From a checkpoint of a small self-supervised image encoder.
Data: trained on photos of plants, animals and fungi (iNaturalist), 155796 training examples, 17.8 epochs.
Rows from block 2, named by matrix and row number. Rows with one number belong to one neuron. Each number is 500 + 50 x the weight over its row's rms, rounded and kept within 0 to 999. All counts start at 0. Numbers have three digits each.
# fc1: MLP up (model.blocks.2.mlp.fc1.weight, 1024x256), inputs 0-63
# fc2: MLP down (model.blocks.2.mlp.fc2.weight, 256x1024, transposed), outputs 0-63
fc1.604:540472513463522469498488554467518540602607490510429476464439533459607381496521501587526501450528487548530472526469541507449411495554523519409504559450514495499445464564426537529442581395444402
fc1.605:468513514471475499393591424581506488514489501437504593545535553652467472529601613479505514405422562453529521512450547452403478432437510530541438505511505484519453539577450548492470530513571519
fc1.606:483604514562497428492508473526566484526523582548553529563480439492525569542522519525511482501601546478506482503528477444530512545409486502416506456504414502504483569463464532417501523451452485
fc1.607:525512553488561427498581495513575447436513588403468451438516430470450504494615487571481528493427441529474425423493526579525544449520475514544481415499511459492505469551490472469501550600543546
fc1.608:444478488525521422441521418490447492493443504528436534622479537505495418494472477548371542439562511595465569511508452477532595572461296610446454449416574550476520391589550491491443570506461487
fc1.609:536517435525518499572453535398509550539459525510505440477508484477471389541523556651477556545489496425514541473447515545481516481497497510499462505505543548521335419506509509515563441416549563
fc1.610:456491492504461431437570477451520498462495493546458470467570441528453443483510496546526546483471500459499484447508547463621487443503480482400518506574560509555614536611474482474496541553579491
fc1.611:450576504467541543430600515477482516542482601473437482626419457536467668496421494474544433459479608369535554548480465452413452638551524535550442502505385506502459546465547503591488435444526521
fc1.612:445541431405492585455448494494444514454513508515437455496388529510447478483461513488576564515492493553524467537498514411494545536442502485471502428457647506520488553567374454453486503499496558
fc1.613:584622469552549478471470574544576526538495396548495396464440501486471548539416450442525475597512470525467515498410473540541499518530434463468487473460481496526502437471469578408615471521558492
fc1.614:559477541482537492487427417531597464508495488389537573417468448507545561497409457549450422412496495555489588436560492535495359534463472553558499516432442403484535448485469496521544418481445602
fc1.615:409506551469588535416486391554546487585459388529418564497502493555541548504468410475442409526526446477439613460478541454549533434443553511532492545429506463465531578521484560453493550546487579
fc1.616:480504488411528493544463560449518456590536515481480453538570505482397464561552463484446482575496562471459519485493502454441484458452489486430482554519573551438465512522466507429534508439488551
fc1.617:492516531530631478525512455514500407530524503434547475519504366394533468477478462504542494526553503585490525526528475504406426432472451584567461518453531458541492444507516478455591431514513574
fc1.618:766704610529596516473406430405518489465457510408475476431486496461505483521446458463515443552509498474402560480531433432470464466517464546519501560533506463569496410537477495540464521470510509
fc1.619:450489508494536493431588517544460441519584355563384399442507579413443559550459564533486487435434518465518558558541508528520452508457473584563549557422555501529579500537530534563490501464509488
fc1.620:482480516543470566475481467465520525534515422498536446492453457438498465528520447499534513527481524590520464503385479474492505515469601396425488507473554555516598477492455472537623504579511612
fc1.621:545457486475505474455613582611476487500446501479520494438513424538470539528555505555585448451453528461526454600537556456465514534558469433429596492463465485467459549483584492533581474520574476
fc1.622:546585457431503471449478500369497476535560444466562460505501561453509403533564481523457512495576532528465470461461445483538449502606513504582604546545433506476514502467482588507584543583508433
fc1.623:367419468530604550499546474519585451552499487480505599500577460441531492527446523570545501489455529466470482451576495531399458447570484461496523556516549477532532458520485479612509478466402552
fc1.624:677503497481438430447465409422498539519483471476522510630493490429522531581441499548534493517539496572488476522528458490498499522554497452473507492455582534494506527553517519430446547479488566
fc1.625:473554458448543586531450480545491538629433491542536493515464407485533454543458480504593542501546500593528522518520445465515511529466416502491532514545552471436512486638408516531533563476482496
fc1.626:452527558483452513565515550538567512518445409438519456364498466506524480484459439537522533471512480570402514496434546531589401422530474554494521553501530456435539537500550468481541548473552456
fc1.627:489474422462457468415399536459547425480572507441608493481485545542537421445482512483483470511536499521596529480537545540452509488460518500531430511469458449552627499459459468506407499519436476
fc1.628:495521534571413482508588382501506445436468590462405442487431550487476568472468534476508442537499472517453542575509500576491567547505507533483512519531423505510559547422608535443604420475532526
fc1.629:412548399534488392448500593507498604489488525540458518473455506538530490597546517528453475404468539494454507568418493513446483454500481555484505613528475522458578451507472444449542542493491456
fc1.630:443416544501544461453515559507471450512547479519509487492469495442537448479530530495550534549545486416470614472616508481525507604534554464483509576579484434464478462525514548515457527551539582
fc1.631:475603466537466470571554526552441524569549454538553531514428409341458426478457554564449473484463496508434511529519537525508472484529477525470529558446453552446565426503508510529426467424524470
fc1.632:541551521569454523451503540529496485643548476512524598573520482448491509359403455492431550549392463508413626440464463424500606464508469519545510499468439544435466547392549601492538538434476532
fc1.633:484602444532502442412560435392418542491553485460565571441505507450478512500558506537496381489521508472500453520505493553514559490554476461484596525502486507483489463455434540522427555522449466
fc1.634:502619509611540566503489568476583446525520495481456589530530545601542424527468435491443416451547472554526458400468487533474458462482422561467492597526447472551517535491481486469494558482470454
fc1.635:529438480504467518479580479501361487523479467464510482528439463477542521404524436533450412422455541565532451476467559442481569524468511549479484507491456478526408518526590609567360515577532528
fc1.636:552449540488475512548461520501523547398588523521575508586540439519495533520475530566526527430541456523409464370469408405488511499501493533555561509485516442463561471515469383427523607488560367
fc1.637:480456548468522557568506512569458508461529423506601438545501522541503487584470492510489492518454461547445466361481494484540451401453598451551503558550445415514481475528553552437434474505524518
fc1.638:504501536587461471566513470555481495516459494551498455508499476501596431496442538488477490483466586526513474586511471509518616458435561506463601576514517371440496504545439493556454416500494468
fc1.639:528509498566513480506512525567530525466500513494525503496542516433453519585457549491531482423455512480399498461442552471413449523515603617514473461497444538459598424496510546449484463562570463
fc1.640:436506582497587529499502403592412551505495520536454503511504469437533419495486456481395498416520452461463551442528451497493394497528482478520548543525489478500494581444487518483545485509389615
fc1.641:424543480464455474463500448420517647560525518471436437482541453516483475576525399555562504507438464520481526496508463453483478488551341429540502547445571503549565457476531547456545509546574596
fc1.642:495496364363413445518448413511507457510550522501602503612503524397592477581570472492393452531461495473480499529507515418495540448570529497548581563492523519539564473511492571554573509473496477
fc1.643:501529530489498516487416494493527436434494574508526464555527492510516517550509512567597474471601482474458489490545395534408514428536598583473511490443391601503517543489480445538549534532505546
fc1.644:535553486577439499455576548513505522522513498531496529474505540577593498451515351475499490407488511532471412495549531416565464505406500492528516455568441535606468594449558491529434565516464540
fc1.645:523432560563467520522622490524485471532488519523506471510530482545485486352490518621491577538503534477486428429482413515522363422531512476532530534555477513521474454541469534433461462614538518
fc1.646:496494458569362534528567444409419510532448501518442480571454500410470490478453481510498573463559575508509501443494502486453498596523340565569540517512519490499494500475543493561543576530569522
fc1.647:491571514492487426527356471527564494482528600539493390529460478409539474492546497467468475522467597439475579516454459548490496595530506417619492538529534466549516602464579576444587453455377581
fc1.648:396437465485475508556515533363506566464575444541484503506516501489482404548515470565481520502449400515498420558530494519501508440475515481515498502486480504458492504598507522470545455558506539
fc1.649:424455551501474557439465509473495533436504453513542529586435522449566450448497447556585543542523504503508512531435563502571458509513511614490471513561610505493448528517523580472475458553517536
fc1.650:558530581457466470548457551498432519523449541483438564508540504476562531333557444513401459313535517512563443497458531475545582514436494547537560479530477480414376401457545596543524557553452537
fc1.651:443580439529493530463534581532481482448451593488509566499486475551539486422456456500556403516485505472498483439503505493559543515453572479415521515467445546437526418511588619456449465442483440
fc1.652:476538519543539575475526459539540530440491461525535589527493552558469428582522479549443457461515514499410498486457430511592394441521511435479486517552512526508475520487508529505536457482547441
fc1.653:534448549530519542522521522439491407486572543479501433570477525567599510491610410481452475580521490446586507530494507513522463539550543490501480423505503507484425512477504430465456414520534506
fc1.654:476521479476583560548474531546520487520451428502520528457502466561494462537528414508510496539594524555515623460429492508414448503472497455574399532577471489499463398531422457466577500504383516
fc1.655:474493519565444530471464483491482575572474459507498436443474488475570484506547470492420490590485535476401508473494427618517449530546501508434469563426598536520546532509537542368534484498519500
fc1.656:490531470463467536456601473487390450456442421388545463508571460457470453535534533418481473491401521566489581441510530498512532449422544517430505546488439490534473590505431500521605492584503447
fc1.657:469530525471495564556480539405528516527531408580434475520470480542572616609441559436488501452471468535488499550454589500432536503573564526510411518343466503460553608520550538451510502443534554
fc1.658:500589490535454513476538523446645382452404534450528562571617539473579412484427458533566440442502452492529442532518542490381454548567501463493545541534459518543445519526536609549531588464469398
fc1.659:465504502507451487462475477473465462652554427537400583527446539542463473599553515588554395462495451502483601467507573549412444529460541573477565493464480433538467484500454505566506491537429542
fc1.660:502521487416492592570404596437469415505472532432539447477504423582531469489547529582529406586463496501420490487532547464551486473529533579508531478446552451478545476447505593495448543498415459
fc1.661:439483553530474491521505554484441489417510427546403632570531363530533485502499497415470446451436531495500536523496474501543500479458469514511518518413504518425450524519432564546498536480493541
fc1.662:533488536689401441504510421536484528554586517476561546586547472487481422508454535430446541529534483539473608544447596453549542548576447503498512508504388520450485560490499519505501468537544549
fc1.663:484543523450491487533469390387582498549457459570492451526505606416471450562426542497505504437514467535504562439437382506498503546473506465535552492482541577470543458502424544480506478567526551
fc1.664:399487490438454486436608525473478529444532526479437516498547436525436504565471582450447531475431578495498475356578512493440458519541532585535497470495561487479434474540442551532496618496468471
fc1.665:433516412548540413454419600431487494383632485477456538444566432427516454542494462466571516493502552530602484491471488392456575451585602461482530520632390540560485514481548628507516525539517561
fc1.666:476521479471442425530410543547478513498478537498502468632488511393466497482519558532536489551416524471556543535514527545405467518458524522488459415493472418547511508450538469498558446515491577
fc1.667:480476492535518403421563500453539471416595571501502482516536494391538527538415489465492564467519546499606589483475419561471431549477443508575531587498382493515399505507451431517517460571483553
fc1.668:483540480499567510459469412450525474498422437514507489630437442571498516517469484617439419533517456443466521511482498478372483473515424494492523467491539414476530533508516533511494495414521555
fc1.669:540446470542533531512521468582484549534410551433510496438525499496548569554499491441447457495587490446573540589475579593536497433432517502458571443396454488535577473562443498527454480443513506
fc1.670:469542540503448430561525422504554502479450513479441520479597482562564485445524493530525479512541461524547601488475527535555609540499417552512458520482432449468539498519511412440612438551482458
fc1.671:538541513551498541508568535496587479542519593547540533448527517516506485484507521400388542504381435547584509485531569488510546561467521519484468448446474497527584434433415461472474423544481451
fc1.672:416490499499433498524536434431499533486533563454456518506619470448465512561487546468519394497541402433440542488435530529485488478503488428504617529550497424498553515456500452511501493492611515
fc1.673:442401501549508437510530484458334525568493488410425499468525565470470470572492427404458513496506448471527499570534561447488533501538473579583553503505558522475485465496566517547532494519546439
fc1.674:491528478485466542528524549489541341467470402499540629517475531510448513569461442542478497522620562524493469562473450647543507545493386486472450537497562562450461527494560508515422568458418555
fc1.675:458443520494539461547408519550546511440587520514564489602522548499521458569550476495533470437461426536547596597547542527462477484571480371578560595513523555483541528618601535431591469479493483
fc1.676:425537415462451508483471470548447509514459547498448487463565479444446513551566556523602490543517466427531549528466553512421468523495509451523465469595498491542534449430478531458410561375437460
fc1.677:526492523529487553494475542532445462643408568584589534476498476550556450440461506530501528438489552430450473560511520551381396570472542477535585506497499523505444601470449463468453560450557564
fc1.678:477474496531544448562487590515515631524526470490571504546490450514504482510461513507480480519558501434511445446530453483513450443512505474473553539560559373532416593509521501583533496493457505
fc1.679:434592400511447434434490524539423514554449519555440537419500561409421486475571344509502500542496499506397560420586484511500459424485447434456437540550440514550524579529445470489556412564459529
fc1.680:527488444478550523521587448539438466579494579638476570480529446529449377529458482469483534580500565555454445411444558391564471489401543472503472528474549533500579475493476565507485538465518541
fc1.681:513547603488473468423509518564474528434485494475468600535398471466517476610474502502498500507494420558517438523468452518486511525454454477435486487486515455493472508490518503532531487513488542
fc1.682:496495513535497492466453429514493395530452487539452516527472596513464501468527470480591398526477456540543468434451567450498600514474494566419591465545533469487441547589450459544562464487629544
fc1.683:440444445567578550563543538492479501493483459485478565516477614547525477444432499614459515468456531558665474477470453487518439463541473486604458547443440411516390538563451452516497430542486434
fc1.684:564515526386492464524505572573542469486509519479522516538571433518531481534550496509453594492462385548375557421567471427439485573535490449452435500443511439523493404547471478502476534444456596
fc1.685:517427530651496445512477471449540529532493455583541513480460479484456456569480563493494516481450523499512540553482415454531513477472529447426613591453523403465419466569438576535476483476509456
fc1.686:544511522533466545509611539432589453604448607555508497455569461502507438443489461490458508527473492510543570442530575486507483506499538541552506458510526515551564531432442395535500438485502419
fc1.687:475477555544378587589494550568513501398434444469517475514499455490444514557578451497418428644499565375522408480530422348582573496577554567517562470447546604575560511525446558494435462437568551
fc1.688:491509543453470494568607479535540454541522429506470478544524537529458419595481438489554395524483520529425559525391570404520411447524442443419562498511452616502444524580458484625520556526538460
fc1.689:467490464494475610502562501486428525495526547498523553474375518555498523535495436470628398501427485521518498456493558456480615458568504473479573531505442497581481545504471525488444484519520500
fc1.690:584517532486554504470477460591456503490525493452476556467485445532472507495557462520540455424532452499547462536523545574443564439512541560449478365605517442421428476592504511550516527483533550
fc1.691:408574367526519428459503465421500485464442333441468467510536431467433508520507544477479561477486530570557576444501546562431409507615429499570530543453470521537515585454512479435466568471495539
fc1.692:473429467453480517497424476532495483490313507409513486435507498533566435631479444475477524334474550528517539480566453492520463562529552496496609468484433335492547491489495616482527495488478504
fc1.693:429512441561524444564464476473522507450462517473494500535488493539441451520506377494472538517409558557465432448555520490638507518581528562584481545503470540489499433612453491537531453484551466
fc1.694:549505486601467464424477548425448483489598536476415445480498424510393439569472440565478504463454449561441504506400517429509488489537504438483570465568462509531560474447614482483473492492531540
fc1.695:543509455551435461559548434468421560507514465535517508551559538517426429439459545503582499471599365444536571452532510518506483377420563543486505529547484551438525507501522531484457529632498485
fc1.696:402450490547527479586523579517453493480537550442416595468517486488478494478473485470469530496518385468601487513425533507528474537510475465536549472448523521483567585592452512515529520516469449
fc1.697:470506493468572530510510520417560540498478514567560499540555529506517493535498411540534482562479516434421579477527477435419550439509384464475492474560495473499502512512495480587599473516444563
fc1.698:577500586545469507501458423588447516523450479483487503566509587571367496528549568444500518471486498544482450526474466481547454510505518519421523481512473451529392452533444487529433548466392438
fc1.699:536485440532526443542501448598444525523394514472470478473396440508452409527505487546488524496456487512530459506589565511473491433475423465453520434461590552454430549464598581568522462459522554
fc1.700:429537563473471454431475554530518576512422448399429582448514533483506481579534420394603480582540515438585462551497476397570434492526462438569481495500448537543555491377539544503498387530524622
fc2.604:432520452443525477530524463475485458465459505477498579507456418481479633494529508394572483559473485479418512498537471502558574522431523504531514466502529413441518549444584460485470430571564599
fc2.605:484437547482441491546396461350513526475500507511534517459503422416577552364556604508526541558497420525459465560508530493506574492489447376592537501528445503513470383414525501473557485510452426
fc2.606:490469563507541467483444503576560618553570572468480464502442564486431555512579479494482505568390509562606458520544473425571447526490548482599457503577497427429440438500472501439521487560466482
fc2.607:419471428630465455428538525473496465458552367479503538514490551532461494479508526440524565416423483504523508527561462405538561507604504574571478547481530604546486450401531513414536451440412453
fc2.608:540523541493531573558464515521566454445578548522522440470453461479500534540529461514628476504415475448580423493547511477503429506499611428528513607555477427467473550493490488502565435552578532
fc2.609:496567516426494409402477498538443524458523485505396536440480542510475557475492579476486532526536494558519473394497448438430564457523431509505516482461384397511537543490553435500462533587498512
fc2.610:611555415567484519570494411500488498488482473486420503530432513478467521520516468468467516430564659477551554563498484459530418476459478539509531416468488448539510542486434574581418498506491494
fc2.611:530511452528531469493474452535523493418378490612450551480577546540469489402484529509457518476481416498535519514501502526505538464526599469425519422551509477538535514513529382467415464473458444
fc2.612:525444451476477528448506547517528572550500449488435511513545437551540468619543500416450542456545451572498573476463566553489510499497443534471570596545409541510540515520547495555526539555445437
fc2.613:453458524576369434601526428497441411481496510477503426520471436509470453485529516491488574445463454473584403509561552475466450526500538506577577520530468506532541539521542504584414496506492476
fc2.614:651526466520452530557567528445518492497597417498475514503478402490479412494500447482489563586471533562466514598498537475478645461404440484504484501483473560544501476563546616612514576549507486
fc2.615:529463548458430491483525596474449604433643559553525528486522505517517573506474474572471587409398540518510440527423499449496574466449494482504513482429476517478479388529533532444458535488528516
fc2.616:543468512490524518378498421516480487378476519486511519471490500517642586425498489531529581445493481548596470557456504531524552540397463452609566486509472460527580497513466533474651458522490446
fc2.617:552525582531441493588635470534489566507461468529543465474544449603427497575406476494445467467397502528504521459380458412540632472511486540435451556568535523515559428496462514484478566556484347
fc2.618:538580676649588573538474433440493465449424401495476450441506459454422500383485493575454467495515484549472494512490491491516419452431530504490431485477416513442450618477542520403470538559385446
fc2.619:474441581434358584459527533480548538520534614490624503534457423541521454446510423483442513505546467476541586508478492480481431502490526513527460549572425492496492496546451524486477482600510496
fc2.620:599508512466479469469494508520464544488462568522455511511522524605508604490509583511549496518435491406450537554554531520547470468466445578615540520539426478537557460506619514470403449434513453
fc2.621:420546517523527539506384497381493451499514505475492545567522567470476453465473503514411464544526530520557528463440473450412485564343479512553497515521526518553517441523421500426464476523440504
fc2.622:422452534615494538412575455441592440357490470512568540518554471496515480463458530473595430501513476504486598565503524604549517495490576412426506477401473540556476480467471463501589543400481530
fc2.623:450554469551472537487596533541552459473535514555501487461483463567495581528543537393448518454487524558525572521486501434544504485422457485491486449417370475464458472452527616465436570573534428
fc2.624:519427471500520517514464597550562455518526497472533492463410609515552557506560543441543469431575488497560582493530524481582470579411452588478541477517479433444478573487428516553556524547457500
fc2.625:463429420513518472507524528452552468478597504495442530496500599543482547450632508486448477545426496431520479497499579464513462457460610519462462437481470500515483558359617490553477431482501539
fc2.626:464419521574525454541527461534438506465490520561449547604505485516483451523544522410460432448481523406411573494531541499406562509428509382462437444421465515508458447514442555480428489483519515
fc2.627:516552497430464445397504461558488509466517582556532492544487471456389583566516541514429517520532497540430467431526497485497497501543474510435561465559470504420433494556574463515546449443454543
fc2.628:445500568551490499483454504462518481560522574453533485506448502506432436543456534524459628524417437518538412397476407413503530417596454532502433460574411450527576469480477458530513495465597513
fc2.629:487405612467534600473452498531498426438543446588501551446494434492539474460458537522509513460507493426482498484622504475451466476550502507591522476523525543493467507492518503485455575500541526
fc2.630:492574586375498577486559502495503500512538530486469448491418507545448535442488492429605466405523519483514493411413538502407410489471514522550474433584475430520525436527503516521517439546447520
fc2.631:566443397609524496484452495545536501555403494496443434498502454467514535558489523545457507492511517475484506527533457497485478479454557398524554475600557585427562541483374436466525535377447494
fc2.632:477487479517453413575483413480565419415551418555421448431397521560501511560542594498501521484518526515565467454535522495587473495483553482544508545511519482550484455600430399557482469452495497
fc2.633:483387514511416562522534516530514430465480492527483438516463467511490526461477571429589367546471467500508492453440505527584432490450395607455478470465512454478450512498528472374497548609445415
fc2.634:485515428497606522499470584491471479541458491537520530430578558388476425526471453524436473552532445553504509555463553431454469482586549628590572459468553405507433527522560576485515452500480506
fc2.635:504574499548537526488477502437580597450524500570480531578490529471500482542464518468502444521502457471404415537516556534510496583568569431464450588517511481506425380500569501504486445468559576
fc2.636:504538421580414534461502451494529471474488562523504520385480514373559442474477398422538483611503428525469505618495521578465557449532459548462507474519540427460457527522511543507477494475516526
fc2.637:526498425462499474409587411539547493535450559467460459548473666495398506473484519463415494491515570465533501521465473515426585522591496503527454484577505507437430521499508408521544548467452521
fc2.638:561536488400485425482454530520438523480581424491478474547565493429467531401452487572422493569464485504505484500487601445537582510564469467496453350519629553526492510437529420526465457569595495
fc2.639:525505434435445513526529443453438511527454529476488511513450412504471485477531469513450520589532487526529507515405497473515503572431474429513470531477518534540473530517488441502533570496523480
fc2.640:502497423524475551597473593519546397512493460489524620462517559537490555509437498532471508554446593547498475496459495481547613543480510486498462452486430439551508508538565517466467564516508442
fc2.641:456561506459540535436638490454524493339523472536595446506637571473512526540528535398511502473463540514526422473504534532532504521447505467475427525538405391491497592491531442370450518533529490
fc2.642:535361455458464550477560534534570490510525443573432480447524469479380540459540561466514631522448391562491562561562524634516560576445535460499454521525496503429498556484550479508472424506496530
fc2.643:505571496427553417422491448461513474433437508499401542502449500447515557449466547440484521581437546469524548517377561472598486566516376481450510603516540452519475446468531477512476522443496515
fc2.644:414467464462512526572415520544545504526618455480432473505550494436466528464501516549540509566519479514500517402584515563472555435544491484540603512470542472434474493570530441511474566543466394
fc2.645:439531508348427530505368547506454435552514534474438477478571497608611475482554488412434535482430435461516609532501530515488478533509507479518510530589482547435508507547526504563508524559515402
fc2.646:498571465392459533467616435445533527456563535441541483464556460418452549505494521545618493496572543456516524523543478511560436488471457445554474442432526500452553456533444527465509606550547593
fc2.647:505440567471502526507519565499496499541501489475463532519488524461502503462457396491506507392476517451542475557534503657529511495506480526414499452406459493536471474590525483531473466466467493
fc2.648:493447632550472492470474499544462532485522527534526456524428613474563483551481539473543556471431483582485409547481473526475572422528510437497495488470493437547563525506593457400509530539481438
fc2.649:493480461417525524396502433481446538527487473474422529486407482503480501583546496509550458481505485439581482537454400490470567423498408391552502523553484454450589470563497528494564503437561398
fc2.650:532541515481504455418488457438511574457553401472551500498549532564547493503460424427466454479494494438596508427474497498510488429615521507561455540451434514500491478526583394539563413409485542
fc2.651:504444520535462520515454508408609501530514480542477503508520519405463491512452411461449448559498482487430598515580445540497529422432503599528520488481489493600500412615582497574448454514611541
fc2.652:440458459480444441523487581457374483632479532495558449483483495522507529448501586465481519495541493505582447516461543448522554592386528579463477520420547508480521480522470566496530469497560516
fc2.653:591473495558557468406487517511593517454431576495609566455492467621432460503378559542600526583525520547440518479517474485555461429510486557447478579518564436512504560494536638450525558503502428
fc2.654:485440451554462537408452458420498585479469510430464530506612486457474525477490609440484453459532400506547386611512540509441513541522428461399549470504466495486611615537545612540570450503558528
fc2.655:497500498482529489522528557501445443481473474439455530480596435471531495536462409465534491442507490448581410495541590519445504465511462517510491514560577411417484472521539421509532449516419481
fc2.656:466477474448484591433436538500613566507476595565455540501528455447554578437508488541493537471475456471521485576547493559499500442538465489523511492565422579519529479494502478335475428395464572
fc2.657:468458514482452537486414455514561556548541523495449505442523451462564448499525494539412431592451483479427482506541512540547396481408418510431587470554496522466540420460514498574502554533485456
fc2.658:475529516492491546383418462544518545519484521456476496435426488516507514573624549485485518583495547495530499479453516495516504447472551535488521481542526585428584418522479488506421511448528522
fc2.659:501533479494579530487480574480455415540472510482573419532456574383545538385616483483488510545455501455429459563454595513638502503563476528581453586498479527555564516496501485468541440470579505
fc2.660:467441514528485442508519462550577558490594494534596513493524527462455513385504487521539606428534490598534499491418328426521451526523438408542452517494503567568436483541562426527463586452551486
fc2.661:616434488559358541500463469581572489534487484600557506513518566560491538495545484520465501508493392473483581472410444553461461486498540511460401578442513459489489449470510500538525441479513443
fc2.662:511608481452498513413336462473516471498492519664499469473505591465455485534508491475547593442425452414579481428463497456476503436503553441475476515606555444552548395491482478521565494474517489
fc2.663:555513510538532533464561606512477467473606540397543567473435465587461548431551448554473518577545517506493465570563635487481532460483452515452443507512437456523494520467552427510473456402470380
fc2.664:507512538412504499447465542461551525477439437523485476414578569495537573446539526412468449446526445537493557571478488552517526440511422496548476509588511499422517531566511538488514395485507579
fc2.665:549452506539490554421555514493412432519573545542518420515495529550528499462467508451480466489494514437482463468555513454524394642499502444484471479475533432503518508597544548568427454522542571
fc2.666:535477457504536550510599518523507515544568519485479497456515517555568485530528501491478543418559511543493443490479510510583566469464533458496463542410484639525516443493511521434458518500470447
fc2.667:562513447444549536473576538498469502406430455512478508498572414574392570507494524529481548515525524531482574383542485438527438511528494537459487447518536537522537462576488416457482552468498457
fc2.668:469503521437456469469446526497613509419487563523472493417424513478520517490496560524521505506507419441641572416488471509532478495506568445510513475430525453494519523516491363481594431475484572
fc2.669:526476546441517474535490477525562544469548447572454427597487472510441543495458580525452492545526480523389494483450466479566531560492505446489464582574485460491457479464556516410546551438468410
fc2.670:560439471532587536438480522498475487512586497522503507546474497455456431521473491475508569475448462506524338477533477508415508479466551514487473522478520438437480432475492517544491508503579514
fc2.671:464518503503476549453509542455442511486439459468535565531436444489531515507554479493611463445457487563508485503630435522531511420517428487545525558499540568525537508531505506565553452397449552
fc2.672:513541450462614527458470515542493535514464461516629435513474492534488422461515508504467497513538526509541455575555511468481406631468507520512427449489423571497483498507471502437464546493485422
fc2.673:540503561504494584473418541543512449493493536513525524508515476482524547525506523527516569568456420370466521476486477507484550646503540524542570531507384495449428496443468550342492580523414523
fc2.674:475511463398474463410474494483494591479480493529389409494524430537494485461568541496464535498437449447578468461514484387455458491448543513474505514529504439542564558502543481544643377552511396
fc2.675:405416442475470557513563458471484437495484462436444543548516622477489555429524523429397524654420530523506456432453514464590412480499486524507522485502530542548434468439420520629438533548488609
fc2.676:560428533487625533555441536581519523556501482527555381540458479517499448516543558466499524527475534520393421545490470509552546459473568555492504543374529592451438567580452496526601529489506513
fc2.677:525560507555534427551507612511522518525470536445491565428452484453434611551534496552532485478481419572446467414572472447527639515542505529439479504519497466511526456527440520475492467419452416
fc2.678:551527504439477501562480445491493512541500516475464466440495493497549446430500531458561478501478507524519472478536480526570481526531484509422583499424475578462453474465515507436535476452582494
fc2.679:555478545482563572506522443484591468432527553491523486554510431577519540541474615532499513502482543525604478551497552488457530562536505497584575508435566549456479483457580554540491560501548432
fc2.680:516506554494484509522397513467498533486617446473494391537459496445534564441491514494586484482480405491464462465411474646483540593520478488516498478507427509459473549485503547520420526548462488
fc2.681:513413469459397551438457542567503406508596545543431421487504562475566502468513543567466565550486405488569487432427465494517574553553557516452465527520509522498476524525524477502568465429579506
fc2.682:503396445514639464540502478457597537502482498577491540473518515416420455586458460559457533447506484572551490493486491543516495460507536524505531554388529523553523509474556521442493417518588465
fc2.683:544421487473550462499487386509365530471473627636517586474502480485454522522519568489483526523637463491454528460542506442376494526514473500418490498513517514412562461470581586527511572530485625
fc2.684:516498521517512439449523326446483484539492510558458555560478491470479435496399516505511476550470566438680488493504576490508498426437519500590501564473493489428408527430557497527521497527544408
fc2.685:511518497463473416519477524517475399487587463549505415494516497439567433419490505590450490515493597514567469486515683513506543521511522452417514433570574468423525515583483462530446522528522473
fc2.686:506511470431529449470534513508531534555601477383562468456469482496587538526521512465480474511447412504532508473637429458513578464508418472437565470423433503504519482539507547496532407483472528
fc2.687:548479515456495420512549464474530523589519456503472536467530484544527546452402532420571624491430379544424546575576492617566493509460485467492441558467544396523402492423579520463548487475513534
fc2.688:426454426492619439422426521510436521436500509448499502548438478436562531417555547445519630518432391395573442450524523585424563497465546517496469490560517376441531435481555500317444494487507483
fc2.689:501538461478508528531514435496583467472490652532507532437546538547441424455395498530450543546485444529501445525422459572470443481406485379458470513545501482455539460587546420517495555588442527
fc2.690:480455527425428552560524519386509462445498437482445507510560553508523510425509550471467555464566469431527513464489576369506569581440461527568508501393515534483533423426548493480483523528549447
fc2.691:505524443505528479488596433480582512463503531496523467479512403478479500458411480554522512474536587413486486532573437488576396510528447512518442492463491636531581478589478509505471541515492510
fc2.692:502494475559488555532456488519427484574566501580547510442509496565518495425446458405481483558542494472459553474513566478466493504381413534598450602534463514498513446489573504522430506487475560
fc2.693:521472430539529443484440445507450494478463549515404508457522520446419542530508501526462470491570589497567602475513480560461503475551449548476495530516521530475553565560557482470449551535484509
fc2.694:495483447490550571465502504483497543594451414468528443498501565481503562441493521411479544510619500476560530492487545485580532492622468483495447508513464444503444492460357517572564545461465558
fc2.695:505425554536519466505512521432511443490588481508475506521440493527503581431505505544514556442441602551475439639504519440616580492488506447468492526392496407421438466491460486555506588417574512
fc2.696:537576459448545530457503398534461440624500439614496498560465434544472457519481474510567504462505504503447445524599500456488432407484524520464480485502527522495424502449409467461492425520464463
fc2.697:500451454494447474434487461538496497565514519438444595443560424446512588504509579471416494470448471567518500445438563541483521541429546505466575445426442461434512520527569599520469475504536515
fc2.698:433513504497428527556447491517479524473515468524463500543473455508490475443539505495438473516614459460481537450401551523573508515572559439524407518539489460533537574479498497533463487622446517
fc2.699:405519470594433503545494508497600425554436461539554515545577516573515561493424424483471476566488588444402519567437525457533490596477587505483505544496544397501613489479426497485476509475458457
fc2.700:535555515467488470585561503479447365521552565581503440568513518524420544409410520528434518476589514464472531562606585443480453556490496504371538413537549493503464439502501437352505568499441445